Weights of a small self-supervised image encoder: 2.82M parameters.
Rows from block 4, named by matrix and row number. Rows with one number belong to one neuron. Each number is 128 + 24 x the weight over its row's rms, rounded and kept within 0 to 255. All counts start at 0. Numbers have three digits each. After the name is the row's rms in percent of the matrix's.
# fc1: MLP up (model.blocks.4.mlp.fc1.weight, 640x160), inputs 0-159
# fc2: MLP down (model.blocks.4.mlp.fc2.weight, 160x640, transposed), outputs 0-159
fc1.215 070:110136092119101110101136121108101152149114135112121133108124132095078124121155140091149084101112121156144104151110144121151131130095153137134145161149154127164138166105126112111114143147121164145145074107106143153144168120099156165120146132097167095099105120104119082143144132084131110112171135117159150157174162119136139099170151123161103157136136106159102123126133170164140206126121130105129123120092145106106114103153119148115091157155159142117121121085114128096145099145154096
fc2.215 071:139108097135149098116121149094128120159162114136101119104175128105102119155128138101159120076113143142108138134164141154150086124111140091082077158116147132173166150103118099118137149117155143092110148148133116125102114098129124126147141137147106104153153128160163131101168131155105104160090151120104116142127123151151188110103126131170120129143177146152107109113113161117119134105152120107118148087142178145061135155086107119132107140138134131144110149116165113096121136183109139
fc1.216 109:141140127113131160170137140096126122099140124136090144142126101105142153130109143088109117148115107101139118158121140125155114162084180125105097108119121158145099096080122131091160131063124160110127139097101162146099108118146128140084113125116140142120103138122128112104141098119157138125181149086139142104090145114106142138165125126120168134155141165149119084140118118164160136089111161174124132131092131085150146148152154089123119144105173121136137102138168097182145089146125132
fc2.216 124:102094106146113131126132157115142123176140133127122116160094119124096143077101105163118126088118140139160113146162096115113145117171140119136119093119119144171132123089117113084126142133121144134136135154150110108134163193143158119133156129160107153120107143128128096152148114175114120137093165102124060137120148156137118120147116085135107131153122118152137122132093131098147195153138099095149161121110074127182120120109109125149125122175110121069153107133142102143130130140113087
fc1.217 086:156108070138148146168090089108100136145140116117130152095101151134109098152141121128118160123102107099114136176151103132134141092136090091174158138185170134102107161099132130116149134145098106128095124147129100150113165128164113118107163114121145100097157105129154144165102143152098097135115158169113139153148126096107087109128118135111141162129151114163141164110134138121122116128083143096089159144149141132129091146105163123116148163110133132108114161103100156134142131089081119
fc2.217 102:137100108146152144142065131094104157106111150152123120122094164112134135094138080137091113107113076128147121180179105145114128134101114099172161123150175154136094142138117151116163127163148154132134130144158095109113173118139093124104126116075135135128141137130109107162133131113123123139099130142123142160174119137125098124133100124102149134124151088151159135101176139129106148136092100100109140139118131102149081147120185111116137143135085139139146143064108147121140170124141144
fc1.218 128:109147059175139129103124113186162136093109136085144154097145142140090120086152110132134151100115155123145111145128124139127112120120168130148096134129160163122143150161154110082085141154167136142124107121135147091052165109157116131132137123138126106197124112122143119098090138134109122146111138118145169135091116134142121122076120130132105138148152109088094179136109123151151126123137154173103156144126141083113147159160132113132121117119117113102103130097100118137119154115122135
fc2.218 131:136137123115121139136166134120104135101145174118144128144101106175146107156104120104126134146144127136130170115114152135121137142175147115083132069127116083115114126146121116163104144111110103101147128146138121172174146094149158156119114102139100137108161102144164164122140114105130103084109064126084116109139131098156154147123093122165092109095149176113140092106127094134102123150121105113120096171117118112144131092124125159134152129151127131160150164153161139131069126169141164
fc1.219 112:140151124123156115158127101164158089077137140156125116148107127146148107121136168139116125125146095132112136131126139130107154136119096112193135145138104114100135154109090125115155088134209099071127092103156123162115141081120139116127118143102128117137098126163114163113155142135132136140126149096157123126162127147151148101136121080123124129119163118090140133137159127143122129153155115106150141121136128110138097148086100133142143183125093165120151112153119090069127099170122070
fc2.219 115:117119114122136166137112077071079185127113130131111138112142113112174164121100115172162101130133128111147129152108142083157092129154123096075140101103151166137127118116168156144133137117081121159104137088088159135133126165143144139102105140149140137153103120084109069135192097109111116121119090126119120119120145115108129152143157157139133114150136097154151061107129153154120141141141129138148132157125136121118147134146127174122120111107151137151128177123120141152138156108120146
fc1.220 104:135125138109099124118117137121117118161165121114096133098147131146197093111133140103132202067132101173135126148125133141154147118122093109124152160110102105150114158140108130127136135041107135114118126118151144116131153172144147117148109109101114125117114131126154114126146072133148143082137113116165143175143106107108166128109102172169121109106150106100128136105126089180156105137115112142129099138136142123113121141151106150122163142106123125112064165136154154129137132153111125
fc2.220 101:113148146146121117150132127161173115122100119133124148128134135174187102103148123096129140103154145183114165138103179078119161156118175115136117155114137121120129119129075089097145162132112153140147129135165108098142150125124146141109139060100096131128115101146105132105133156180142095113133126120153107124113112098147115123105129165144133135123143109098096161137090119079075151165147140142156121142159132151118102142131086119086114140098138145124129158115140111107135110142118072
fc1.221 093:084092147124141134125140129143097163122091125135153155150142112120147136135106150109120133136105119108110080139117134129127111125143129157096146133178143118117100108105132172120118129080104104181150119167150136131076122128143124115100167107103094100151155138126103153125184163118126112129154127160124124086103131158138134101153137109156118134142108158114115166090123143111070133100117136154163112085141151113162144102125104084053096134114170155151155132135164162139107134144132158
fc2.221 111:177105108138132120111148129085122104141129135178126141122151127132147093122159141198111127123100109136154130146150129114112116111122120089132129130127170136087134132142145108156062080102083137123153082127071122116116134134111125119138143138122128159151150115094122118150103126141180129139107121126139128157144116100152135137061125168185131126110110115129085107112075121113160117114141136184094127140117145089199152165147137147144108145137110139127146128116156118146105131134121102
fc1.222 119:144183131137161154130081141150139127101175115146180135109095158107112108105142105145137159119161095163132091141156168123162139063144115118153117123105158106192097120138112158164157140160104127144124118133150113112126118133071132099107138118094157139158102117111108130134155150128107115148106157142132095143124120127107132099121147124136131161146124112145142121123123175078129163143066078086089140118128133147127128124122141117151114108125109146128139099131109151132150124084161086
fc2.222 141:080058125163106144118131119082170112121097130103153128126111133159152119158158119108102162176152081068110137126163111127111115155116140124126120135178116156107122154131161117101128095093122132138133137190086166112108157149164130108158149080139160142146114101095123111155124127149113121109167141120151161129112138134150083113143128148118110123108155109150146111133127097136153143117141115143116136127161132106131096117168149128155114160121114152143115132126106081086093136156165114
fc1.223 099:123102081141147146161110139141080125089122122171154101140120099135140084113116130115089127164157109102110152168119121152138135124128114108120134148107134179115120148163103101110124142125117079141119103112122118121148121124152170132117125157128160123121065152085140130153171138138144111097071168145126123159148124120125185095124124119154108144107191144094141090110167125127174111123147160125132123110158126177136145112117124113137115151141149159130125116113146093115115091134134063
fc2.223 103:101114135132127109139142135132165176139104110165105138131115121125111155143125149198109143089095138144147073153138157066139113179108110159155106149136086112152128129092131126118138155100116133147117154097145180141077103149134134123133136095143089127084144130161112110180140131113115136118115128123062145124214116137090133117112132137113140139141152140127135126123147117130164113110121157160119100163102106123125100091121140121109125112138093096143134133157141150104130151113106157
fc1.224 091:126115130141155136126114196101131144119129143127155141108133152189137163141155183111101118066129121115115092098105112159174120111133129124146077141116097136118123080160138141120185137093115194115134134125196138134151162114107165101140128127118125123156149160164149139141117142111106139154110081137136129127103137102085106126157115097140131138118102149078121113106101132125171105128081139119108131123130117133135176113143137112124119142126141118104090135121130143131093160089142117
fc2.224 088:145133120140141105110157142125154125136141135151142123097102152111099119120109114143139113118151162157136119120098129169098085129095111138137111140106152101105085114123178109116095093131109088149122172135092152131131132145132081130136178082129137133119081128137115105145130148138132148158149186156138158128161159107144126150072152125127131119161109095148131170155138157126157178127111127134135108129144169066142062118151152148148151122103136116126098120104134147139111069091127105
fc1.225 065:157103078112137076121132127161102138110118135130089120122148164143141154165124101090155152085109122162115149106112142139101112116089054147133143136107096154130097135150112128119111102121082141133160136140136134130139148122114161132135137149063111149132106127132153126148131114117107147095123152104169123114136095141094161159143089116162138157107164121172109131171125090157102103118147142142112137141106152110155154138159131136112101155108142105110111164133139143133103198139095165
fc2.225 063:151115128104106135106149118129135119069118106129144144132151101147147090134151130134108132152106099140118111119181144138155130112150159149106140095156135158093143151136102153142095150094146086117183159130149133127126110114169143124132135103133072128122086160114125165151143095123140083112168115127148172135104120094126118134123071146079133091119160106081150148129144155081130111138092163096138159091108110149123170149175112146114157105095149120140136122123107103148127144142153134
fc1.226 127:116107112134135133123142132147158136078166157147149161125154135122102119157108123113143102155128116117148122138112097191141141108176100159109099125116170125107140113103141124095166145130111126130148120175163126153138111112123174180167103168125162150128128125119110131113131144113100124133137089148112095140123126163142123126184100097105116130091114129114101164134118103139105091174177106092165123105132115099142091089142113152160115123160167105121094145079138159099138099114099128
fc2.226 122:135133120126125127120167095123093102168115128095149093130122107157165084123166115075149134127144147120111178103132133113165164109124131157118095132157123136151100185165147151101112113157117105142088101136136129130143109174132142123073129073096117135100149128142131138129122145139138137099137094107162125140138163111121130131079118155149127098144118152115123099139156159123168154110115127138157110136161107169086172120128131139134098122130091134167100071155123076136130096138135143
fc1.227 101:084136108123150142153095140152103129130142153142106141138112141145160138145101123108130145124160174098096125155157063134116156113143126154136119118083158135107095118111160152139171110129100099132123138157119094144131106138103108116070150155157137131115148172140119105119116149190110156124097102055114092120108156083116101152106130131112115112198163164125092118133113127117129065144149147095106148118114139129152170126114120121158156112117140149154145119128157123140134133137115126
fc2.227 111:120109136133160109135121130139126107139141138110181113085123165091091118156153120112160147142102115131137152152123135125136108133108157157090114085141167146139128109095156143121129146162135101187134124106139138137129157127163134171099076107116129119166117145093131105135121127100160094105142135131143091185158110144163141095116147102126100164093132148073125171149124112138121140110089113139149097107154147154095080137137146154151083172129106152110103138112139107134102083114160121
fc1.228 127:105139090176099167141126145144102092123179080156084155089145179133132139115131123099129128136137117143141136105101100098119147098112115118125103177151155171087128180120167134102144122148160134136142160156076129175136119106152131130125134139088132103099113135110127139139173140142154178085152122168106150139149082127108129123164085126088112125132138140144117104100102110136116121136152123122152096107144078140144128121127149115119121086120104130111147109112143164156122089122143134
fc2.228 143:169162140100105102120156111132123180124084125161177150142094067157149096172149117149118092102106127133127118165136123164127126133146114161111142153116085113120156135150118136124136149147106091113133160118157162111146089135118153156121167100125117146107116123120129127097112133091094129142160094100109158098105113112168095101110144154133162140117096169112139130144143138131148122083111154140141146136121112124073158054138158137099106132089163092113119141148123117136135131105128120
fc1.229 048:171108125124125141114141151106138139159139119134135146088103097134146095074106121161126125118164183136130125117156142126117146160095122141120145113084149139122100149134104150098170149103112142151109104160122118144096130149146175139140104138091109140103127134092149101094168124181161129189112139132130129084136122100151129141145069102116146077146112129118119164136135107150096143132159154132155149141141151149130117109132101141134101164111089104100166100094112153130171119152179115
fc2.229 044:103105117121112141122117103129133111113136107119127084106141140078119115138086117116128129183133086107123162138155116143122132138103140134067112161158133082133191100107111155166165153126132139086153131128125140154099102170160124114100098113153113089141117139094178101162132133106123127122136171111127158150139161141147119113120156157137177128126091139150141128110129166134153119136123133123138113088134140110110119147062098155160151135120128107147071168133172149115092100130139126
fc1.230 118:138147097137080136115095156166130137110135074145121114154127136127063097159128118130121128128102090138122146105153125153129119131123149100111150149144091112111074150139146124113143135119106119174107157140179086123134168143086107123107097128161118161093108139146120165113098126152134126131096163150173168126156089114137120140151134154147122146086134111131128119144127086141124100145134095106153101155161147135123180140113152122096100120107162165103122167096146103127124110182113155
fc2.230 118:108114127160149103112105132134188110122107127105122107168114119117129149108142149111173119125133115100174149142124130154126124144145133155140090145095139156136124121171128128124124142134129138124132125108131132143138150131155122115145156137103163110089136109122087131116135118165080154099147070134113154150116127151163142121099159128180133153107096160119133134114063113105110171109102143183153108125091057057136133114158126120125140110119124133162141075151125136092114163101121166
fc1.231 079:086161146144141123166173122154119123107144091126150150103140153063116133130120132144150151109135155132164153159093121119109086133104109123177115136147099155110085105137095157132127169133103139175095166116133132104065179175090146103150126153115091151137134103140119145083092129101136151113135117112110141144104139110101137123138171149156150101105132121092110151126119112144190118137113152124123105139118114185123125109098132106118114172131125130138123135134117154112171137132134158
fc2.231 073:118142112115084083129122120183118169112138169114082134171157141141130131119142155093134132108156133108127131104220131071110179099135135102109118110167141083157101163143134123082111107147134123121134164114159142147118133131120114146140090131075128142099107105114141114118145159116123139097142155081161111113131097141112145152103150124151090120108087137119097137121111106114136163093118149152114130152144116130124106115139113152077140153161132140181129122159141144127145134136128129
fc1.232 110:163163135169111149130131136086129110098128135117117166157130155165123120171110161082145096127121127138103108144113131137110139138124120117142140137200126132153126096153102140100124134142133126169137168096099121117165107131122105131123135116105110134106083126086057136150146152123103135135149141110129157084144113128101136119164113140129122075070131105135129129160155135073139110171117114116156149111129112111157099117116105096136123113182161120155111107122117148111204150150138127
fc2.232 108:102116157125143104101104110102099120171126182140147136134110158147142124148115104130109127162191134088137117157151073168128103139150176146141135138125155082116147102167159113121094086127117165174125130135135091130167096102117125133130125129119132097141129134116176148118133133139094103105126141135128125123127114171166134124114070129134141140117136151125106104129118107140135154142158187075098107109192102118147129111131131098113105107138144122131085121145135119173105082102128115
fc1.233 090:139151103179066133138163127119119171133163127117132095137114149133142107126143111099125104125134122114096151089120119178147150119088126167095113149144178125116113096152108094123125164118120149121115164135140128147146055118127172101138142147104125098112101120132181097144124108135117170096174104103109175119109091095147149117136120146126168106096138146141155133122105144148109134073111106146142130119177141124141159119110154112107159173105125119155159126128141130122126109140097163
fc2.233 099:111132162164154148111147148145120158137091161112134194155123138177131123106109088119149106093121149118175134118173092165109149140135116106136084136130150116112127135111116173136104138102118137124137108139128133114184133122115133110106118076169178141149145114126121125117079079154087098124139174127121091149097137101145098075112141120106132087164149111136112146102100136127159118162147150121136114093104110097154119113166103106168138112138126156135153130153131124138141106121123090
fc1.234 068:095079134136146144140149121109126138140148096123110139128143089153128137157123105121097126160154134136125133123140111164125158115088113142114115137116136114125101100115169118156137162098132126127149105154156141130125106131136144157102123147153140153131178106117140083096160142216153101112107129087171139121132154143151102122156093139152076160101112136142135157130103129091100122142148093121101112110070101095114109109142121105170109143077080116133148162122093170141154123110125166
fc2.234 058:085109099119104157124140084145135076146120140139142168096148162153113097159158148119146098170101162135141139119100160091127126138113130127120114114153110130146118133112180150107101126146153041152114137125127158125134151119105135113134098076144133117146146104113152144123133124105099111083122137129084124143171125079133138152134178142113158121097094100155145123156120092137129165140113143110165074134126153149143140122118089147122125140107174143127166086173132124130135122139113146
fc1.235 060:098120162117139084141159162135167084146190130125093104141120126104126137124098152088113105134127149128114121120112162153142091134123113107098179113151114113131083121103134116127135107125167134133147108138107090159116130156112175124152138106158111102173093152163134117141151145153094110071148129101123112115151142161115088149071105134103128079133172079126167173111116129144147118158143113100134127120120153161093144146129092162125143137113097133143119121153113132156134149103120117
fc2.235 058:132171153183100122168100097208135145111118097119147117153112105155124135146134113143105159101158149140121154140154136119102132140112126082152096124148133108115141144149140085183112121134114160104112115145133106098117113119140089127138077194094135127144146144161092172125121126144101149190090136119106121134094117107102163103178144121122122145115143130113093133095124128157140130123111118096105109123123122122124127134157127120128104109115107164154122127144126089071138147177120137
fc1.236 070:135155096093092120127059138140099092103138145150129091128140122146125113135145157132151136149157139090104118177099144116136162108157148073158140186116163131104147115122119119109122144149150125077149111113160128122157097134129122114106117113076126146156132154159136113148117139142142116125136129170092116118127113129097125114158114120136158104162136093167116110139163127128170119130135132135125158123092124136152120155115114134109111207116135108108119082073109125158130065156149137
fc2.236 059:113103111117122157110147121121114141109086139100121167082151157125149136122125103126126112124112101120117179173160080095102094103121110131122130147133131094128131122144134163176153134122183098129125152167087102093107130153179124132134124126163127133115126102102142160129143103110094129163123096056157134123136159124122143097146140145146137144137123115091124111083112152150118106134147133147170118111155124138146131103149130169140147126126143088154102171096147099093122178147151071
fc1.237 094:132075118116131100128115152104144133124107104129167150178104097192123142067115138100116127144108140144160142173135129089133116158127141120183139121099110153119137123108142130119153142115100124129122109090179142128147143125122124104084154126155140112118126114159130124092158131102161140149133142064159144107132130126129140195125103114092118093103120083108127158119115131133131124167112156131138135136134085139099146105133116096156137200141162125116143161128084162103115094115129115
fc2.237 089:114138162150121134134141125127092130131145144170149142078098123111131104130152102130088148154125129110115118098147142109110108138158187134117146131145117101096116124156131124101133104131147106101147137153085089131147127124160083115131120124079105133150119133123160134154117103182124107135126161158123091160124070089144122075149089133157125149115162155151175094110135139141129142112153121113111137110121159113127049143173161146134157100117157144153104127104129108124063130153143112
fc1.238 095:133081133130071151169099062178124126109128113130144127115104115102145119109140109107114136079127149106136113119121129126119131139139077138119152139132098120097149167152061098110149131123165144093099145115113087159108125121115139120125144173163165214140114145127157120124111181141134140149108113163129141146131157128150121166140130148111145127152118128138101126138142146116116128123130076150115144156154108109099109147147089138103104115106146129132191105166128127115161126127114163
fc2.238 090:125135128107124113146126127135165113187149141110066107121176152133084142098120126114109120102118129174117154102110124114127127141153100173143153110110141159091157152070116057115139175149126120170086145112119121159118136099085130120134130161133127121144102148115140165106117153134114146133111114183138157112111096113134122115162092139132196153135141122134135139133117114159139096130085120072190114128131123137115118140121145127108143118122104106083156121142131139141131098115131097
fc1.239 127:123107099115097105133150119124127129147113098141141127143159113144124078078126101134153126111147112140131124110100118127123127092092145102158142225146137165144130141145112122119125150135174116140138103099065160113110115125179116148139133099131090125139111127119108142141155088177164143121142133143115107135123133084125113108161112133110183109114088161148133122122117067114116113162133109114144129153118153171151155133141140063112150148142078112148126119162150105132155110145106129
fc2.239 134:063147126154127108131107110106088088203121139143167097141137140082117162167132114103147139170115145114121145131135135169148098156111147152106094116116125159151116094113141124127101123140119098157115158146146130147112132210098081118099110088151160120126102138119149113129137135104156117111163146090109128114128117124162124124058127149111131183150153097136129138165119122133152120132124115140130109088113112134093149138164133171151093119109153099143105138120111136147127128122130128
fc1.240 054:114103127157109136108131074103110098135121141149179150091119124143157139148117153112131121146088128114128112111142106086167126078168127157162138161122125147164119140119107159151137113141164112142114168109161095140169141108099157132155152106109112118164107160103102140098119115187104138093130155126133128125116129120127111104142107123147098113138123131140157128109111119107128141130182085113107135087142135143179089134099146105105145110127095142102173080094123152161100159139181143
fc2.240 050:101111132113156109135148156181160126094112087081111090123170143114137096129130115145128157085131103131137127138135135186103146129161092114121092145123129107136125149170165121111157153109099107169141127149131143138097185125148097148138101116105068115142113122139104105173124099101113105147120133122150104116120148123132116148171145135117095143156128098129112146134182106126144102151126101085101183148119102090096131107157084131105143165164140122115157136099116135118147129110110160
fc1.241 057:144160155170144103114158140109146124108131116113099146127095090140140145082083136137100096121128161085111129105136167133081150112110131158147099131162131118127139128104121107121126117083139138168082152144097144131115090123155133173162147123111139142152086141121127118122076140154106107136134115134127130153105086105105115111125148099112166140173166151091168132125156099147124157166138150158125138117143157126158111132128135124132138126148149174164090131137125049139168095129099108
fc2.241 067:082111111159130125123119138082092050137102179154101099125114131122100144119143176140149125071160151089096149107137133130120138152128149132138116097111111114112088115174116137153124164140134133123090128129145139115143163150146110130110115140126119165121123109132102129137162131123111148123120136095154107126096165154153171143165123113133107114117161138119132129119114112087164112098150136144102149141110113144136117161076142111150098078150143159152129152143070113185164150114158110
fc1.242 146:126155137154117149150099135147131112152174144107139094133173122107145129132101071144131082162131102121127079166149159136128105138094091130163158145116168116096116145130137110130064121140144167121158088106088131145146115144121140129141091145098094149174147152151108128123129116103138126088112097164141137153111123154144109098100191109135149150101136089123098149094160133138095106101098163143090153154115101108131145128145109128112093125090131143158121131111130155138146105122115158
fc2.242 143:143146094098173162105146080137125128152131122125145138091099114124148151100114088101136117119148142143129108076104131150144091156132166183141148074114132139155133118128165155142147161109127110126098172112154136152114161190131114130121176113119136128107140109153173125093151132101107087138106123138133077148127079146122163093135126109142139150109151131115152121117129111121128155142078132115148113104131135145151113163157156126157149109132068111124119096157131081104098109115104123
fc1.243 097:099153142135111130114114126111141138122142095136130146136124120074153131120094119094110125169132112107109127165099147152084130076147124114157138173114113158103119118104112111109143110098121102141135160186146130170157128121154161172159142079113104169131137198129097127115160116119115133110158149137107123126093084132132131132114150112104157156153154151088157149138130119165157140127142177114106166100141135098146108115140140140152129113122112115138066104126146115084116140074148110
fc2.243 109:147122133128108107141142096089119102124088117124076111086183121129132125103137101190132147102126157090124172195114169132107132133094097143134121134119126157153134150112118140153106129132106132126143144133099131115121111143156105143133131118102101124099106112131102153133133115112145110174101132130146145112125144152125124116166127129109081097153154157154125106158177118106177154091126139161137134137122136125126100124098204084144146120115105159154163156142081072126152147111107126
fc1.244 108:127115154103136173123108079130073158111125135120166146107099147130098133161076118158177154133136122159118146114181139132092143129114103132131174122122145108141138128113124096157146148138104085166133133151119094102131138120116144143097184112148105134127125130136138125092093124117100119145110139109182093111142115122128184083140105107173095104177131168134180113114132112085110123115167139123119123110089131124116105148121127109178132112148094109125137122110097115122150170123137148
fc2.244 110:125098139143149096141118132123133176139129144115130128098144160122169151112135145134158144112125117152142114201121147156128136111158164146143057134144152106159152135141167121149142123113115107128109142123143170119132127132163120117138136089141107094119141125134087107170132097112133085130123120137129088121180080137122071055150123140140116111147124103092111149110159086138095147159135127073151156135102134140109172134150139134122130133121149124129097073102109117119111084102118158
fc1.245 124:111137173132154130150151147156122157136121138135143108093117099089095110094116122088150175105153115113112120125113147189114112111141096099171176148156113138100102148137147089153087113161128129153115128103117154120173141140164116118110136173099113121135091168132099148116105137124120120145114087096112119144130122116112119140159134127146164150134132098120129138153179095165130129131043141112104120116122127136078146119140125095157185144117110158075149132152111132141126138127146118
fc2.245 117:121126065178107147122123080140133141110149112112134138149099147130114131161131118117135135156147104119128128131160115152129123083147133130128142098114117134122136103128102153137138163151160123179148169109130190156092096112172128109177135069126113141131142123094161108144109142075150154152161149116113110130097127123140124121140195105109103136125113124079095190137121137095131171118135157133148134088107136101083113127133115083129140142092129118142131139147143090160117123120126086
fc1.246 094:123140127141167128168084134140130124106142113120101109116124125102140130097078073108150097135140139119126160170136137126092149110113166160112098123165109094138149138153132171157099170157095123134110120109093167138126145145152143085145152139078120158107125135109121104130106105102111129112172134180169158139078145075138160116142145146094142158132127127097114134115117154137114109093116199134107126119114106109144157118126092138136145104131139147116144125145194115147144119140105097
fc2.246 097:131095141155125102120187160137146122135128114133140142164155112082147148146138173132121133091097142101171141133119154142172100104096149164108107121092128095116164137142136153091154143128147154178077104072116102139118150137168118145145143136148111090110154139121126137145135131104137162117146159125155093105106115122128141120121131119092125078095170138099142146135105110110133134143128165144142131128097138131116139139149109084132106117187116118155125136083050094126108102128144126
fc1.247 042:144149154136113126137080131123136134109142124149127153078104152093124155110091118131117144104146095131139126119149123159107125118150162154129126129150125131174132137141082160146147099138117110199150081150161145108131128163111109097091134128146131130141169116145104103087093154165096093143145144125140144111154129139139139073127160163133141125173126142104089139119145181121097139168116162139086122128138126134096168149116090112111084102080110105098134108173139136150132168116112117
fc2.247 044:109145110135131073104128060140112128164130124106148156134155137165125111133114090124123168148120132105152164133143147141129118107070170158106112133154138141109111157156106115107112118146136124107096155154161139127102145124150090138158129096136152149170149111146095098168111130115118123142161114137177130159144107111106121118161117105115115085119190100111157123138175087148144130103136090126147092142142129091129160128153125151102131138145130121154093100120128122119155082172074121
fc1.248 079:152137124139113135170127143119167123098082067149115115180176101123111130184127122122162125109122095136110107125142126142124130151135129139121140123176150161109124151151145131101114129082126106138119124119138135138127147126125092160139171148092149085153131154121101162084140140194109143104132191112125133083120155135088112137142074104129135132130128072140129143144109137143134118115143111096168121169119148123111136083156138158132100106115090159146097148119079150136130124142133154
fc2.248 072:111131100168115096092114128139114142142125125143126076096147111139119115115115168159094126131168139115097117187179116116106165101116140160127125104136144142108136133150129130141095123147109132131135178107120148107101165181088099111145180123155122145150152140165162105131133122166125186114134098100152136132142143138095130085088106146128130138121142151107110109093137131119109158143121092074130091108110147125148149156142097106141144129147145123160167101117101132115139056137100130
fc1.249 056:156154146186097124150141138116119143072097136083092150117140137118148096152136125099139130130112134131109127137169138118131126143167126131161111107152098175115115117094102122126143101078141090158102122083141152110138130125155094143189136132105131123133138157160095139086102154145143132091113167159102112115100113140081156132141124122148139152117138139157092134161147107139127080120129123105154133167131110119085147131115117132142069139090136095148119138079149118144136156159088155
fc2.249 062:119151129165118078109141144092078128134104134177159115097160137167118099126127152147097097167163097116120139093106131150128112102110142166122118107140142152105140119159106119144143145115127130139112204133112123160127114125151109095155139119168084091178110147115121141125134061145137151144117144094145170153157157130118104165092120140142115087125102147123084155139114134111129165170141097135127126110148150093155129123149132115127119091124170138087097098123130122111145140093134139
fc1.250 070:128102169168094107103129068151109113136118145113187106132148112149119129093117116120099117127126146107139118127107158122169121176116117108121116134098115121138108135133110118119137177116102115150151112122168096135179084125102093140132113150135119068143084165156115123148129148124146086125169091122141112131116144168140093188133091119142120143136115123152106102160151124192161132131140122106124198127105137158153100128115156132165150125121149142141142103093139138101157133129130148
fc2.250 070:072115152132156110117135172129119127152134106081115135175133143179100147103160102112125138149132115089107118101173115143119117146115157119095125111172174201106141135165147114145108109158116148094096154095163124147111122114157127174117122110086131156140108126133118171099108138168123136138128159145176115160133117136127102098156137129053132119123149131116147133137150098137083095148106126115150128119118118113125142138135100131092151131127104104098091125120156139129111102107171127
fc1.251 133:096148128162116142177114112118149142100176145166127103068112142131144169123144131130105165124146130107108121109125156142123147091109163126130113126136147128156094124151154153131092161136119142120133135105088138140115126117113083125123162133149103122113116196137141113157106112147093115130104111157141138102117123118144159136101103141118137116134087098127098116095123148098144079131155119133143061076169119125087112103174134111188141122141134126118181150096119137129162131162095096
fc2.251 114:124098124121167163049155115112115097158142056118088117179155151132123088128206132170132150131123148126134141117121125141126173173155116125108153139122146105146125124133142107136162156124143082103107089164098151110121127128156123156103103114146131143145158105133108139124152088105122130089068099103129137106137153152098140154135119128164137140156145157112101127112123131143132116114114111108146116123143136165135103147098099124132107129099144149119097144134110139121070107117147158
fc1.252 084:098132118123143131140160149101159139134117135094152108127170114129145098137115122176105145123147144133164121116166139141137146128172123156088122114107147112127138108089108117148143115098110088092135105162130138167135124115144153128117101138124132129096125053131098132126140094147111140082150154147121108136146186144141145113135121192140117121141115068138150158139119157113131104130126078092176147146141171124154086142113143114101115105061080167156121129126136134128093105118108149
fc2.252 087:117136129154122109156118123162118122119161170128068136125147121136127163177089185144153127147115155132176101120177136112104099085141191096154133136161109083134087130162126128081095122164128132148121129089134129113088088139141071128119169094155142135169121158134106103119123141109115148100110122150129149120148112138103115114116163155128119135125096170107123138108121149097171115089122128115072123128130140131113118111136131112094117135159107122140168153119110128147144160128131100
fc1.253 080:163105122145170151129133118141135136093109144112142141089140100153137080091117108121111143095107113148189130147119168158104129121142152130136158153138124153114107143161117091104145124089127110097110133151131133089127134127150183151162128104167132113108127141097082142107104128118143191127097107137153150112145087175081136137103138122143140095094141121095128122121136165143123123132167140142101111179157107107101131114125098125149170173147129112089143085142096112094136141148101155
fc2.253 072:137134118124143098122116093133110116123131148104089124147192086127116130092078089120144125181142135113119166154141123096150144157116141146107115090128134121160097143162108146137134161102108120099103101162099128175136114158122119148162104109109110119108180079159099113104132128187138116113156132122110158126099145097111109130110128136091099164131116147119132154154150089139101123105152135131094161159135123151145099153112105162177140124131166135161104118136158137102100087157124103
fc1.254 091:135149125151161122078124128108121134135123138123133126114114085159149082114150086135114129146130147093136110113096093125113124152097116129121106162121128130081136102149133140137153110139138137139115097088114133145121128112166122121155136141132093147156154141115105146091139134135128130158128105150094122140096145121152087087123152128137121089149164184111105146102150130142164102144150195144100084109146092161088149119155096161112134125194103104176155114079153160153150137167122155
fc2.254 077:114104112120104111151155129056132124163129160123156109126142110107149107116107148133147140162146130082128109144150131139142153143103112113072177161173130109140119136151136125085112143106160148159125120173163156153091129119111130114136093138081130104173116121136106155100083148157122160130154098099142097096140160143173112119165121155129133136128137129099166096104116114163077126132115118126137172147131130121136156135140164130107103116113088112127104124162104097133103133099101181
fc1.255 109:083074097123099094179171094101089129113143098145144127124157136141164132123157140133129098180161143182115127138091107149132126175150159098127117172114132127130115128096154127093150116148156172108134088141121138129129105139094119129139108158091134083152141156097143112104137133131124145117133102120152127144146097112153134149129123099116123117160120112149138125161135148138091167152105100169117131135097130164170113114115147152096179099104095147105134115098119147177118115099099139
fc2.255 121:145170150131101126115123175142142136138095164125105167140099140096125129110149140142145096117113112125088093159149167134145137112111114133078130073185142103131124159159107134123129146133133086159199145121130097145155140140141127114136133104132153145106124083157137101111151090164087097146149102103107139172144148118115090102131154139108126106111140138126116138122118109135142152155143160134094160084105101148123119082103164108116136165099148099129140156097128092089151100140143147
fc1.256 082:129122151132113145158146125153134119146089118121132190125141122171108097108105124092127148157090098132142130131193141143103125117124133131114129105139135101111129153164099142082160184096128118144101130112150115087110123128146125129125169142098092089124163112135105167158127126123143102111142137129116151132171158121103169139127132173206156180096108114094083117159135106137119108082144113101106131156157149113123103167149116114135082124131132139139100175118133138138144115121114141
fc2.256 087:079176126136137128174122108180103167131122154090100129153178148124128116110117128140195160134135144116123137145096137072117141126144135088143119111114140156119111153122125166165081118100107143102138120140110097096147152135192139117152137108153124126103112100119123122132096126122177128107119132138134130118126064072128105127087102135161089113146136139133160179099136114138111149099097140131146131135163115073132140107118127166154166128116171117121132142106128118122113110144127112
fc1.257 067:103122132153119116125137129126139118119114092123142125127135123135143129139147157182103077107108150134104126135170124106165133129108165099127140128124133123127088104114181180190128142105125117141092115119122150154149112116103109120128107123143105090153122111116126124100194081118135132099126130154080144124166127140175131136111177131127111173151084099155171125121146135123151164148130097093152143134156083115140072122141141146141118110152107118103117068092113154082149130099149138
fc2.257 065:156103112138076129155097126095149133119179117098106110128108143115141118142102146126136127135100180121121095109127150148099118151130133118149121128148098135144111163141138149118128132102078143091181136132117143138148131116139116159177141096084112108120148084172111152098121124142139083142130128139132186104122144142140136063147053104139133119098137086088118142122066170091112125141145133126144150144111134147166144117115078135113160144156142141132161145141132148153120159128126143